config = dict(
    model='sound classifier',
    input='log_mel',
    spec_augment=True,
    learning_rate=0.0037,
    eps=1e-08,
    merge_dims=False,
    one_sided=False,
    batch_size=512,
    epochs=107.5,
    final_lr_fraction=0,
    warmup_steps=820,
    weight_decay=0.08,
)
Rows from block 4, named by matrix and row number. Rows with one number belong to one channel. Each number is 200 + 30 x the weight over the matrix's rms, rounded and kept within 0 to 999. All counts start at 0.
# filt: filter width-3 conv, dilation 16 (model.blocks.4.filt.weight, 128x128x3), inputs 32-63, a 3 kernel for each
# gate: gate width-3 conv, dilation 16 (model.blocks.4.gate.weight, 128x128x3), inputs 32-63, a 3 kernel for each
filt.20,199,161,225,228,190,160,222,150,239,172,233,213,171,246,253,215,202,168,189,226,244,213,243,211,173,262,230,192,216,209,111,235,224,128,232,229,210,213,165,223,167,207,129,250,181,241,197,218,185,177,210,180,233,189,168,167,217,249,221,175,212,198,199,182,170,225,187,202,208,253,209,150,164,194,231,242,202,230,188,160,198,218,198,221,204,195,231,189,236,244,185,253,199,195,185,181
filt.21,180,165,161,214,231,143,190,121,274,253,153,184,191,168,201,176,188,213,266,193,256,232,228,215,245,149,205,239,210,186,209,159,175,157,171,237,226,159,209,228,142,207,154,248,169,228,200,160,187,194,220,188,217,172,205,161,232,217,207,204,182,156,197,212,198,195,230,178,257,219,200,254,230,231,156,171,171,196,210,183,237,190,221,206,189,196,227,173,159,267,166,169,210,193,196,204
filt.22,222,197,182,186,212,238,165,235,239,220,225,247,164,249,206,204,237,182,229,212,198,185,221,220,170,208,196,197,248,179,270,257,219,201,245,126,190,201,161,243,192,214,212,212,221,209,185,211,167,213,210,205,205,181,209,269,171,155,181,194,174,175,253,213,243,190,195,210,218,191,211,189,208,173,221,203,226,187,166,277,235,167,222,167,221,183,176,230,259,172,250,168,198,240,203,195
filt.23,205,200,207,143,167,228,188,249,192,170,195,194,172,210,235,215,212,194,207,211,188,198,186,164,220,184,196,234,229,185,196,244,248,193,222,203,158,212,184,190,208,176,158,208,208,217,201,224,216,192,179,201,183,215,186,183,247,210,213,222,176,173,155,166,216,193,203,213,212,197,233,200,177,189,186,211,173,129,202,205,209,185,187,196,232,241,217,146,218,165,236,191,189,219,160,191
filt.24,192,130,205,259,146,208,182,250,187,225,182,192,201,157,161,195,207,222,195,206,207,220,208,137,191,266,162,190,230,183,203,220,236,217,214,167,197,216,174,160,216,180,211,206,246,235,177,119,179,212,200,203,180,189,202,183,185,168,187,224,223,154,151,208,232,218,201,218,187,136,230,231,208,172,225,190,209,145,160,210,244,161,207,235,133,259,200,216,226,207,184,206,202,156,175,278
filt.25,172,237,268,194,203,180,245,206,210,166,189,222,221,191,169,175,192,160,214,237,160,224,178,195,203,178,227,208,191,191,184,192,195,156,190,253,175,225,199,162,233,235,153,195,245,232,226,239,235,193,204,243,182,189,199,150,218,179,177,207,204,204,168,202,161,180,237,157,195,139,190,199,197,210,190,258,161,177,178,224,188,230,235,200,220,212,149,212,163,170,186,212,196,196,145,210
filt.26,180,202,178,163,229,187,189,187,185,205,167,185,177,164,261,175,235,220,191,175,176,202,185,173,239,225,170,182,203,168,303,231,203,216,184,154,227,152,205,209,157,212,200,221,178,147,260,308,213,193,218,195,224,211,199,216,198,235,192,177,207,237,222,206,228,167,229,186,215,184,182,165,187,220,195,196,220,222,285,193,190,242,180,181,153,252,163,185,181,237,234,157,141,240,201,185
filt.27,247,177,157,180,194,247,224,222,211,180,176,184,190,226,157,247,179,200,207,192,213,224,181,190,225,193,176,210,243,165,157,187,223,194,192,180,204,161,208,182,219,207,178,212,216,216,179,225,215,196,161,207,190,211,181,200,193,204,183,176,164,137,140,194,170,176,173,234,199,173,183,211,163,170,197,184,151,243,193,220,266,179,202,208,225,185,206,235,160,147,186,200,204,129,182,202
filt.28,205,171,216,236,201,207,215,222,185,203,208,201,202,225,260,223,191,188,188,255,178,158,140,208,259,164,230,187,252,203,195,149,222,187,205,154,226,229,201,228,195,178,202,225,181,240,172,203,226,175,188,126,204,240,153,245,139,201,216,170,178,182,193,175,199,288,183,203,208,230,203,196,189,202,228,212,208,211,147,155,256,222,208,191,184,216,215,148,184,251,181,172,187,214,214,195
filt.29,182,214,201,175,246,228,189,136,221,152,209,229,182,190,197,189,148,250,170,247,237,265,162,228,212,201,189,293,206,183,215,238,215,199,165,215,188,174,212,221,232,228,192,202,203,170,208,199,141,189,204,175,174,263,210,251,259,199,236,164,213,195,198,269,193,143,210,233,151,147,170,210,193,199,175,191,196,206,189,209,208,190,239,175,197,206,169,204,196,211,215,194,245,179,214,227
filt.30,209,173,201,184,186,180,193,202,207,177,196,207,188,186,191,170,165,205,210,193,208,191,259,193,169,174,258,197,238,193,193,187,229,228,238,205,213,178,211,203,223,184,215,208,178,199,181,159,240,228,231,239,207,191,176,217,183,217,193,153,168,224,244,162,224,215,227,228,203,196,158,202,212,203,188,201,191,208,187,181,178,241,218,212,202,175,196,215,248,232,250,225,174,224,237,188
filt.31,223,187,205,196,198,201,208,235,136,228,163,221,258,231,126,223,185,226,199,200,222,269,221,101,243,167,217,224,212,166,196,203,168,177,165,210,172,170,232,128,239,218,224,182,170,255,129,204,162,217,215,251,172,202,228,215,153,197,179,197,294,221,145,132,207,279,192,235,156,191,237,208,243,209,159,191,185,194,186,214,187,160,222,194,250,193,154,209,204,211,146,267,189,189,145,167
filt.32,200,175,238,217,190,187,196,228,190,222,160,198,197,174,207,191,200,187,177,251,245,225,166,210,193,182,195,228,206,192,158,238,144,214,198,164,193,184,227,149,195,192,191,213,170,144,171,224,192,181,177,205,217,172,240,183,231,193,148,214,245,147,193,242,214,162,245,145,255,161,272,193,165,202,219,176,161,209,198,186,246,233,253,184,194,204,194,250,195,185,154,282,193,250,212,177
filt.33,164,225,186,118,259,213,202,259,189,197,199,186,258,161,218,204,198,215,200,206,222,180,196,219,215,185,194,245,200,164,253,191,147,225,157,260,194,240,179,184,192,186,150,176,275,151,228,239,195,227,217,220,142,155,191,159,161,173,208,182,203,221,210,196,169,198,203,210,178,146,200,238,166,261,155,283,192,193,176,231,188,231,215,191,160,185,229,177,158,226,261,138,194,223,168,214
filt.34,186,187,191,186,184,188,194,215,197,236,158,208,207,172,181,173,230,200,141,232,217,225,215,224,236,213,186,226,160,202,168,213,185,193,172,228,211,179,201,211,148,205,229,136,238,213,213,205,204,209,167,179,195,218,175,187,201,184,181,216,181,121,276,215,188,167,187,224,195,280,177,196,206,188,202,218,193,173,204,224,192,148,193,156,199,222,149,207,228,214,244,223,191,194,250,207
filt.35,205,223,192,204,164,217,176,192,218,187,185,278,236,173,212,190,243,165,222,112,210,202,222,223,202,217,214,159,186,196,234,149,187,174,183,230,167,187,170,257,189,195,276,172,136,241,193,141,217,128,234,193,206,182,221,204,179,126,269,191,232,199,167,227,167,198,152,191,230,245,224,232,171,173,208,113,214,177,165,206,227,233,206,170,258,178,195,211,260,220,215,194,211,207,177,217
filt.36,206,198,171,239,140,202,231,173,213,198,292,131,233,252,185,209,170,174,206,181,186,205,229,195,154,210,179,230,211,234,243,177,176,180,202,154,222,213,200,160,243,195,174,201,201,213,159,217,196,201,190,203,210,181,200,233,141,234,183,199,180,202,165,225,228,184,213,171,203,201,251,207,167,252,162,216,219,172,208,186,203,148,210,281,195,177,260,158,247,166,144,187,182,266,163,196
filt.37,174,170,164,228,195,203,206,160,180,236,223,221,237,189,213,194,195,218,228,178,201,213,219,213,233,214,121,153,199,186,186,191,202,252,217,192,194,184,245,184,198,142,263,213,193,174,176,195,215,174,159,189,249,196,224,244,181,204,202,213,209,192,184,181,207,202,210,199,156,237,183,204,178,198,179,225,188,262,216,193,188,202,187,189,241,205,199,200,176,232,200,220,239,184,213,174
filt.38,198,188,188,199,234,178,188,184,246,192,199,184,196,195,195,192,175,187,198,220,211,244,103,236,236,158,189,214,192,193,225,160,197,192,171,213,217,124,167,212,227,217,238,228,185,168,230,216,195,209,237,168,176,230,189,197,236,280,190,163,221,167,247,195,246,216,231,172,158,223,111,222,189,199,224,160,217,235,190,238,233,244,209,169,186,203,171,181,111,215,176,121,167,169,188,223
filt.39,190,255,183,243,191,216,219,185,245,210,181,217,182,168,242,226,202,181,189,187,221,244,175,194,153,273,171,191,211,209,212,149,216,195,197,225,193,182,195,127,247,221,208,211,171,179,212,194,232,251,199,188,198,231,223,233,222,252,187,197,205,235,167,215,207,141,185,200,221,171,229,216,154,227,177,211,187,223,163,233,250,179,186,193,196,165,216,228,174,225,214,142,207,210,171,212
filt.40,168,188,229,214,144,192,203,265,175,198,187,218,213,249,156,156,227,183,192,210,203,248,220,163,191,190,180,195,201,177,152,263,220,240,208,265,226,267,195,170,268,182,199,241,195,200,180,181,192,208,220,182,205,248,230,193,197,177,216,188,214,206,194,173,197,206,243,177,214,153,208,213,241,183,176,221,186,156,138,180,207,164,250,194,244,231,186,177,230,181,189,265,193,147,180,247
filt.41,224,191,258,217,185,202,190,201,177,219,216,217,205,213,165,220,188,254,261,162,205,215,162,151,215,207,194,214,210,138,232,238,142,196,188,170,158,214,250,208,235,163,203,209,213,169,191,209,221,194,164,160,148,189,154,194,223,244,203,107,149,189,198,219,230,209,231,190,137,259,213,183,175,216,184,172,226,193,225,228,182,188,179,180,188,245,265,165,196,242,226,156,151,225,197,182
filt.42,173,197,194,177,202,205,164,228,142,156,222,164,137,232,232,217,173,229,148,194,218,232,188,187,179,280,183,216,230,183,226,204,176,194,214,156,215,191,178,256,197,127,283,207,192,233,146,202,210,213,222,175,182,170,186,231,186,217,193,156,194,226,180,166,207,219,185,212,211,212,223,203,231,199,139,191,185,181,127,179,236,196,238,251,174,229,238,203,204,218,265,185,199,202,155,225
filt.43,190,219,226,168,204,262,178,275,152,215,178,205,244,232,177,206,205,222,222,196,217,207,216,171,199,192,183,132,260,214,164,198,185,192,238,171,158,207,235,186,203,221,223,208,195,180,164,192,219,204,192,202,242,184,203,222,190,229,168,244,166,219,238,167,295,127,164,223,209,217,207,170,164,182,233,164,248,191,167,234,188,206,220,230,230,152,207,226,189,222,182,199,198,195,205,228
filt.44,188,239,163,181,195,217,194,247,219,198,223,212,188,189,232,269,226,156,184,114,199,158,171,184,195,203,157,199,216,214,162,196,233,198,187,192,189,194,259,228,165,190,212,219,186,171,187,235,187,169,216,140,229,188,172,241,225,142,225,237,196,178,179,267,165,230,164,179,230,165,187,185,186,205,193,197,199,193,162,230,199,181,235,185,193,239,172,163,219,186,194,191,258,183,222,236
filt.45,178,197,200,220,202,191,183,164,237,210,180,194,195,256,177,167,148,200,185,223,177,314,162,145,214,192,188,209,201,183,207,230,179,228,206,229,230,212,198,190,180,260,185,207,178,205,213,157,198,232,199,208,172,229,260,172,183,203,137,205,225,171,205,196,191,181,170,253,202,212,170,191,207,262,136,182,215,209,158,266,220,188,200,175,193,180,198,232,181,216,221,186,179,226,170,247
filt.46,175,203,197,201,178,177,164,193,150,231,212,223,202,190,205,200,197,196,159,205,236,207,188,222,198,197,220,219,188,181,162,169,222,191,190,218,163,193,263,167,181,217,167,169,240,136,244,178,192,191,206,161,218,202,165,212,198,229,182,177,198,165,211,204,195,205,213,157,147,177,199,226,146,208,199,217,213,180,238,214,153,200,195,234,198,228,186,167,195,190,216,198,178,244,205,149
filt.47,227,225,170,171,189,188,240,229,219,203,217,186,177,219,229,204,215,176,181,236,213,223,240,194,199,199,207,268,220,203,147,176,247,181,173,217,211,169,226,179,206,207,171,160,168,139,182,175,215,207,216,192,207,194,177,188,191,245,192,208,206,179,170,188,182,194,184,180,190,178,189,163,197,214,168,173,199,223,189,167,207,257,218,185,190,231,165,202,187,222,198,191,169,194,179,217
filt.48,187,224,186,205,221,207,194,196,209,202,172,227,188,185,196,184,238,197,267,195,210,152,205,196,205,190,166,215,161,202,246,189,188,235,202,151,241,232,186,178,207,164,221,179,181,148,224,231,241,206,209,140,229,196,174,236,213,188,201,196,233,214,248,197,187,217,216,173,160,185,169,218,234,193,235,209,188,212,205,142,233,171,222,190,245,169,141,180,221,229,231,138,118,207,207,232
filt.49,207,176,157,223,191,214,157,204,240,212,178,207,145,242,225,152,170,202,199,191,172,236,170,182,251,205,222,166,185,222,206,208,225,180,215,257,232,219,209,258,217,193,198,222,211,272,205,173,147,191,226,225,216,199,225,197,168,216,183,177,165,192,229,135,232,174,228,212,211,246,213,206,239,188,129,187,257,165,179,214,233,252,178,206,175,199,210,177,180,227,205,192,176,206,189,152
filt.50,113,165,232,163,204,221,188,231,215,135,198,229,206,181,229,212,123,189,190,250,172,205,173,209,142,235,237,229,128,171,243,176,165,274,194,186,249,206,193,226,130,196,147,202,207,185,174,188,157,181,190,233,177,160,196,197,196,236,115,191,213,198,192,222,198,157,213,182,198,221,130,148,155,160,242,226,221,215,229,205,165,235,191,167,204,170,234,147,223,184,200,187,177,234,212,192
filt.51,251,201,214,235,191,175,230,236,178,241,197,181,165,240,195,216,179,232,183,221,237,206,223,189,222,231,186,206,202,193,185,220,211,193,206,122,233,186,219,175,217,186,210,214,177,159,228,194,210,191,228,158,242,223,221,188,171,196,171,158,256,222,189,212,198,187,190,208,233,212,222,216,138,161,209,176,225,198,166,210,154,235,217,230,217,225,186,188,235,251,196,182,230,212,216,227
filt.52,228,255,204,213,238,216,234,147,223,163,173,189,193,238,186,177,203,263,164,176,197,192,220,245,182,181,229,193,234,206,154,199,216,181,157,231,186,207,209,207,219,127,173,187,212,155,186,245,151,175,249,248,183,202,221,159,154,198,248,140,224,166,219,213,153,184,197,244,223,244,224,184,218,204,173,164,168,256,195,228,207,207,263,209,196,197,184,207,236,176,170,165,250,255,195,182
filt.53,204,227,183,169,213,215,231,250,167,150,197,187,163,150,258,277,175,146,200,235,178,184,171,271,203,216,175,196,209,194,242,179,175,227,220,210,225,197,165,201,195,166,247,220,201,249,164,193,202,284,199,166,185,176,287,181,168,143,198,262,194,174,208,193,151,223,223,195,152,230,232,132,179,255,218,230,172,203,198,221,199,232,245,204,192,200,214,205,205,161,233,195,230,235,219,130
filt.54,237,213,217,193,211,188,172,162,221,216,217,192,181,233,137,241,181,192,188,228,176,185,162,215,180,237,237,234,194,212,227,205,231,192,223,171,207,240,193,163,193,190,195,184,149,155,189,197,245,189,164,190,195,220,156,225,215,201,137,268,180,238,185,190,212,188,191,186,233,226,183,206,133,229,167,195,219,200,224,187,241,159,213,248,155,216,240,230,208,202,217,165,226,214,200,206
filt.55,203,230,214,162,189,212,186,219,183,144,174,267,205,183,230,238,216,241,193,219,189,222,200,195,199,234,205,177,197,207,243,198,223,201,249,207,221,261,169,136,238,154,196,214,208,212,194,227,182,201,153,208,217,192,233,242,216,170,206,191,142,176,214,260,244,176,206,204,140,205,192,214,171,206,194,175,157,244,147,234,210,208,240,186,219,169,190,213,212,187,241,199,189,158,232,179
gate.20,193,242,224,204,159,222,214,227,247,225,224,187,225,210,157,151,200,199,194,171,199,234,189,190,172,183,218,163,241,193,115,275,211,181,174,227,213,216,235,209,223,215,221,183,194,244,208,191,188,175,190,179,236,203,208,175,177,190,200,176,219,194,211,214,215,194,150,233,158,168,170,163,242,207,121,214,183,223,177,238,161,155,231,196,175,189,180,158,170,226,181,212,195,226,177,194
gate.21,162,145,164,202,186,200,134,261,181,218,149,195,222,220,179,199,175,237,229,216,159,188,189,218,161,214,215,184,203,165,175,260,222,199,230,224,243,218,168,181,201,173,205,158,187,193,186,212,203,163,187,177,197,220,178,118,155,224,184,199,166,251,196,174,269,257,252,216,189,179,203,175,238,227,208,184,167,198,164,218,221,166,237,183,173,247,164,202,214,148,190,197,184,179,218,220
gate.22,258,248,207,152,188,183,194,253,183,215,219,225,186,281,187,151,238,190,177,211,221,218,223,179,159,204,215,182,167,191,183,245,208,166,219,258,219,192,153,201,214,199,185,170,210,222,270,183,186,232,194,198,196,176,166,197,227,235,250,142,196,224,211,163,217,243,210,227,210,224,219,200,241,199,224,204,180,220,155,160,192,171,197,214,187,225,190,180,196,153,220,125,228,189,190,190
gate.23,215,217,221,220,171,217,139,200,174,200,217,214,153,187,207,188,200,191,194,206,162,234,168,200,217,214,221,158,220,224,157,236,206,218,187,172,206,218,184,167,220,217,223,170,217,214,213,269,199,171,178,247,192,195,173,221,221,225,203,167,223,228,221,200,223,214,146,245,196,183,181,209,157,166,248,209,203,202,174,192,235,234,236,199,170,189,165,222,225,176,217,186,173,216,197,220
gate.24,216,187,202,202,178,234,250,213,135,214,163,224,273,178,234,180,190,191,197,204,226,191,138,189,204,213,191,183,202,161,206,191,181,199,183,204,196,221,187,190,252,192,213,240,176,188,197,236,226,160,190,181,201,192,212,205,208,212,235,147,213,213,171,202,193,202,207,271,146,222,203,165,209,141,232,158,218,272,204,237,183,176,231,146,221,231,155,208,143,239,188,196,203,194,218,174
gate.25,219,168,208,210,188,164,172,214,220,250,146,242,185,244,192,165,158,201,163,243,179,227,210,138,219,169,203,172,226,185,166,215,218,235,177,228,223,142,252,212,182,217,214,222,224,191,228,212,188,193,261,197,249,176,196,199,202,185,198,238,196,184,233,167,233,171,206,253,206,218,200,197,202,205,212,149,200,241,160,172,213,238,230,158,228,212,179,223,165,182,175,244,219,160,214,193
gate.26,219,195,155,124,203,208,171,201,184,212,217,161,239,161,170,200,217,198,214,221,209,163,221,224,220,174,180,196,187,195,207,188,156,246,230,146,184,198,207,223,211,181,229,204,161,112,205,183,221,159,176,186,212,219,223,200,205,231,170,179,190,169,206,162,176,246,242,148,167,197,171,204,212,218,230,248,237,188,177,211,154,266,242,195,216,220,230,196,200,180,258,141,201,204,187,170
gate.27,193,188,251,161,168,227,225,218,153,169,171,241,194,170,196,275,185,219,222,227,152,184,153,184,199,194,185,162,219,150,184,219,173,222,280,246,168,192,234,194,200,190,177,187,161,194,265,218,187,212,222,214,174,214,187,203,239,206,186,202,192,183,177,222,190,194,226,166,166,175,160,210,164,187,210,233,145,240,205,253,169,244,198,151,227,195,193,167,150,181,168,252,196,194,218,212
gate.28,264,170,156,213,187,222,185,208,146,213,133,224,224,217,141,149,232,201,181,192,137,206,208,202,272,173,201,198,211,188,229,232,208,265,186,189,161,236,205,199,244,165,145,191,208,196,151,197,244,188,172,222,219,174,153,197,189,222,186,206,229,208,216,193,229,145,223,190,179,171,215,172,166,208,193,223,221,200,218,197,192,233,163,190,144,203,200,231,191,168,203,140,212,206,232,176
gate.29,236,145,209,172,198,154,158,210,190,157,186,208,182,233,178,262,183,185,142,216,224,159,243,242,234,180,192,201,162,174,209,203,190,207,223,179,246,235,167,221,136,226,225,198,166,177,247,232,194,184,147,257,173,184,186,167,262,269,199,168,222,180,234,183,197,178,263,225,126,255,165,210,203,244,243,167,186,260,243,178,207,257,203,136,214,219,140,180,161,183,211,177,200,205,226,153
gate.30,186,205,219,169,202,222,212,211,166,193,247,242,203,185,163,229,178,166,207,221,165,237,152,193,216,220,211,212,182,181,222,211,223,241,202,208,175,226,162,222,177,176,192,208,217,201,178,200,186,214,180,188,164,192,211,194,162,158,186,186,246,249,218,182,176,217,200,183,195,182,189,163,181,202,231,225,180,170,234,226,160,184,181,205,163,214,189,214,190,173,205,201,219,200,205,225
gate.31,234,192,136,280,213,154,247,108,238,220,151,218,244,169,218,153,246,212,232,142,190,218,163,208,145,244,221,148,228,246,172,237,155,179,220,219,253,116,226,141,282,187,272,231,171,175,233,177,163,235,231,112,207,223,210,213,197,204,199,195,237,187,188,182,210,223,182,178,230,204,265,152,129,239,191,156,199,158,153,223,234,188,182,203,262,159,177,243,131,161,205,212,180,229,204,212
gate.32,235,167,222,236,189,218,216,183,176,213,196,191,261,150,240,202,238,214,201,210,182,222,159,193,175,172,214,227,220,174,198,155,203,181,221,275,138,196,229,179,216,168,196,197,240,223,219,192,276,204,186,247,169,214,223,210,242,187,182,253,257,182,185,196,198,127,197,248,154,234,154,162,269,169,174,204,162,190,188,218,221,228,211,220,155,219,262,192,175,218,158,216,145,221,190,175
gate.33,240,198,159,145,199,148,204,158,196,184,208,199,197,190,189,169,183,202,186,203,185,210,221,191,249,200,241,206,204,223,172,199,206,218,206,176,236,226,218,187,186,197,203,233,236,141,144,165,221,164,229,223,287,212,210,206,198,158,193,206,217,205,200,212,233,153,148,205,221,220,212,205,193,233,209,252,203,211,237,215,201,207,181,239,115,205,180,212,181,153,171,200,230,191,261,171
gate.34,203,205,229,176,208,163,179,253,198,163,190,261,204,130,200,221,226,221,213,152,173,214,136,194,252,202,181,153,224,200,175,175,261,210,187,201,182,192,201,170,195,156,240,249,199,228,183,203,165,147,190,252,151,207,198,241,234,179,193,243,198,223,222,199,202,207,189,231,173,189,204,225,199,212,223,227,155,234,203,186,231,182,177,155,203,181,177,225,186,240,211,215,180,188,203,206
gate.35,223,210,206,196,176,216,211,199,221,198,238,218,203,210,183,154,218,203,149,225,189,260,201,165,232,200,173,139,167,167,175,248,219,187,204,182,184,192,217,225,219,133,177,249,186,185,185,222,159,201,211,161,201,208,236,173,175,254,170,215,219,217,196,173,208,195,220,201,166,230,180,220,214,210,165,154,174,201,207,236,236,221,199,202,200,177,144,177,215,180,151,210,170,190,196,205
gate.36,252,166,186,149,237,199,157,307,163,256,205,178,209,205,232,179,181,148,142,157,209,187,184,235,199,138,200,202,243,163,164,228,204,204,164,241,250,189,181,246,206,206,186,158,233,209,209,208,167,212,200,215,176,196,196,205,170,223,220,218,232,155,215,194,206,240,209,202,143,223,184,235,229,161,223,215,215,177,187,199,150,200,165,237,174,223,201,191,162,174,249,200,182,135,256,239
gate.37,196,188,225,194,206,192,229,172,246,174,213,141,215,233,198,182,199,190,203,203,188,190,177,144,220,195,195,176,211,209,171,156,209,228,227,211,223,197,219,177,177,196,213,198,214,229,168,197,207,219,204,235,172,268,211,197,198,209,202,242,246,188,200,225,204,238,196,202,221,233,191,213,216,169,183,195,166,151,114,210,227,173,214,238,172,180,221,193,174,186,199,227,216,185,193,225
gate.38,217,209,203,187,195,193,171,238,233,217,219,131,218,294,158,225,169,175,239,184,168,191,209,177,219,160,223,149,224,238,208,256,176,251,191,174,198,220,163,255,144,186,215,187,230,210,221,203,220,233,258,180,198,212,251,184,209,209,184,245,196,249,179,126,230,227,175,216,198,116,203,232,216,161,250,206,224,204,197,242,170,193,233,166,204,205,173,191,194,129,120,193,169,177,215,207
gate.39,252,192,252,181,209,189,206,205,202,159,170,203,242,234,149,220,181,174,231,160,195,189,195,224,209,159,224,212,245,147,207,237,217,186,237,230,192,200,191,162,220,221,213,177,185,215,167,186,226,145,202,182,221,221,208,177,193,173,186,215,225,172,195,141,232,237,191,223,232,204,186,225,253,136,213,178,242,200,197,213,163,205,216,217,179,221,179,234,210,193,171,246,226,164,215,213
gate.40,240,197,209,156,212,186,196,195,238,247,164,257,214,144,195,179,162,212,153,216,211,218,200,164,178,264,118,236,211,203,215,233,226,224,199,180,225,192,200,245,149,190,227,218,172,188,211,202,169,250,203,177,293,195,162,219,253,229,125,193,228,194,236,216,170,205,165,222,195,215,222,164,178,234,188,203,263,217,206,178,166,158,232,164,195,196,169,180,163,232,200,220,247,188,161,208
gate.41,188,185,197,193,206,185,242,198,198,197,180,223,236,228,176,183,205,243,185,185,169,240,155,134,226,212,220,211,248,228,149,232,264,168,220,151,180,200,221,199,194,160,175,220,181,196,222,161,199,216,204,221,239,205,180,211,242,198,180,225,204,214,194,251,217,153,197,168,168,184,192,209,201,227,161,206,193,173,159,170,252,136,239,212,188,215,236,220,185,245,198,232,248,187,197,170
gate.42,241,179,139,191,190,209,197,195,170,195,183,174,235,212,143,232,204,190,197,143,201,206,152,231,201,190,191,189,241,247,162,198,234,196,194,187,165,221,205,203,219,171,237,188,231,153,200,210,185,224,228,238,224,199,221,224,185,209,205,200,247,223,186,162,195,222,203,199,151,148,227,132,188,183,264,187,224,153,193,256,186,240,204,165,208,235,199,155,184,210,174,206,225,172,212,255
gate.43,200,248,204,190,179,192,237,217,200,233,149,244,227,139,264,198,213,136,232,159,196,186,171,272,270,165,218,115,245,156,163,165,207,185,175,219,169,255,162,218,220,152,209,270,177,189,187,225,253,170,242,198,191,198,189,240,169,238,213,147,167,251,187,189,219,208,164,202,217,196,216,202,147,266,202,209,136,241,215,212,180,169,203,221,219,171,208,217,171,159,210,220,207,175,204,160
gate.44,227,199,203,242,180,185,268,209,235,214,196,208,188,218,219,190,174,186,208,222,200,253,181,203,166,204,290,173,232,212,206,241,183,238,233,181,240,178,182,190,287,272,195,232,235,276,173,141,220,223,226,180,231,153,174,170,174,169,187,182,190,209,188,149,253,146,169,243,218,233,196,164,219,204,222,201,204,214,164,198,193,186,213,240,170,192,258,208,184,175,214,199,218,230,232,167
gate.45,228,213,187,183,148,183,190,218,185,208,146,214,194,191,218,241,258,187,207,159,195,170,196,242,271,227,201,213,166,184,205,177,176,265,164,192,214,185,226,146,196,258,257,206,158,201,177,210,222,202,156,184,134,189,188,149,238,186,183,257,184,170,209,189,184,145,190,224,198,157,181,215,201,185,189,174,185,244,209,212,163,175,176,179,220,156,207,180,208,180,198,214,173,198,220,166
gate.46,282,190,131,172,181,212,175,262,192,220,215,177,177,186,209,213,249,232,180,173,206,167,194,207,241,207,160,200,170,210,200,207,181,230,190,224,201,219,164,156,201,146,222,203,148,175,207,246,175,164,194,178,166,178,207,174,185,175,218,218,228,215,165,204,200,193,192,224,200,175,179,185,180,188,200,172,212,284,211,197,219,234,165,168,199,237,211,254,190,188,122,222,259,223,185,161
gate.47,228,192,167,255,206,185,181,203,190,213,192,231,220,207,172,181,193,160,188,203,175,229,180,192,197,204,204,169,171,160,218,173,234,224,214,256,238,171,175,182,163,211,194,206,204,233,239,196,188,204,199,198,202,223,221,182,163,165,183,217,232,202,226,156,230,184,156,235,229,187,208,191,265,225,216,220,208,215,173,252,198,179,228,204,216,202,187,202,185,215,221,223,251,246,219,185
gate.48,188,246,248,229,220,214,179,206,163,248,186,193,220,200,181,217,207,172,202,191,217,237,195,190,233,170,177,210,177,194,204,173,201,175,188,173,176,146,202,191,224,192,230,189,162,128,181,264,203,147,202,176,238,172,101,182,195,223,210,165,166,178,184,196,190,209,241,170,153,253,212,198,149,155,173,168,191,189,236,170,199,146,181,226,178,186,227,166,239,251,281,168,184,215,187,162
gate.49,222,207,115,242,197,202,163,193,229,192,174,238,272,190,214,176,223,211,231,173,178,167,213,218,249,182,171,218,222,169,155,205,199,190,174,217,124,249,222,191,239,162,233,218,171,172,175,260,175,237,276,193,219,199,203,138,194,148,210,235,230,210,184,166,197,230,239,246,194,189,256,205,189,197,181,175,193,191,222,229,179,240,242,172,230,194,196,178,174,158,193,236,163,208,157,211
gate.50,265,223,228,205,189,178,163,178,217,237,223,185,167,191,216,243,240,204,204,203,208,152,188,272,173,145,226,253,167,178,189,133,224,140,226,143,206,227,175,235,160,192,259,261,187,156,220,210,188,225,227,177,275,238,187,195,178,236,183,190,214,153,198,208,238,208,230,190,204,182,150,234,235,243,153,214,256,170,286,174,158,165,200,133,191,249,185,166,219,224,199,167,215,201,184,202
gate.51,185,195,149,218,203,257,224,203,194,208,206,225,219,159,155,185,206,197,232,213,198,164,148,228,196,223,205,181,205,196,185,201,197,244,191,196,210,191,201,188,222,167,148,169,230,177,168,208,153,212,194,228,170,256,190,196,226,193,235,225,241,188,205,214,144,217,186,231,168,164,179,214,189,148,220,193,227,178,179,218,194,244,205,178,201,209,199,177,152,168,193,181,211,178,188,208
gate.52,222,196,154,165,248,203,199,187,227,212,244,204,189,252,259,223,187,194,202,163,222,219,166,198,237,195,218,169,237,287,126,252,193,194,175,238,199,242,243,182,189,178,175,240,145,188,180,202,221,176,196,155,159,166,182,206,160,229,234,171,235,239,196,157,243,210,139,233,194,228,214,165,225,224,192,184,199,209,233,220,186,229,190,236,150,190,226,206,185,134,226,176,241,200,176,217
gate.53,272,205,188,166,186,246,177,278,188,239,163,228,210,181,206,261,221,168,193,211,221,198,174,221,184,169,203,207,221,173,152,206,256,147,204,227,204,203,147,182,198,195,237,213,202,201,175,159,127,234,201,180,147,205,182,204,171,214,172,241,160,242,265,177,171,252,206,248,200,232,229,200,200,210,190,194,172,175,183,206,212,158,227,234,213,188,172,188,149,171,194,170,191,211,162,175
gate.54,204,239,170,169,200,183,201,225,183,195,198,153,238,195,136,208,215,173,168,158,207,186,204,187,188,273,232,202,234,145,186,188,201,262,195,136,235,220,150,169,165,202,239,177,231,203,262,171,205,218,153,195,147,253,265,149,212,192,192,193,209,213,185,254,219,163,164,227,206,185,221,218,289,177,124,183,188,204,183,196,185,117,140,227,189,188,218,228,162,239,199,247,191,218,159,191
gate.55,222,208,204,212,181,227,136,225,184,235,208,152,232,226,176,215,206,240,231,183,128,135,211,202,203,232,229,201,205,175,254,196,195,172,187,237,241,199,151,164,195,213,237,217,222,243,153,213,237,182,245,192,231,196,160,116,217,264,211,190,222,209,219,208,161,183,187,176,249,232,228,169,179,202,212,227,192,202,212,269,149,163,173,161,207,195,174,189,202,211,239,198,190,239,150,232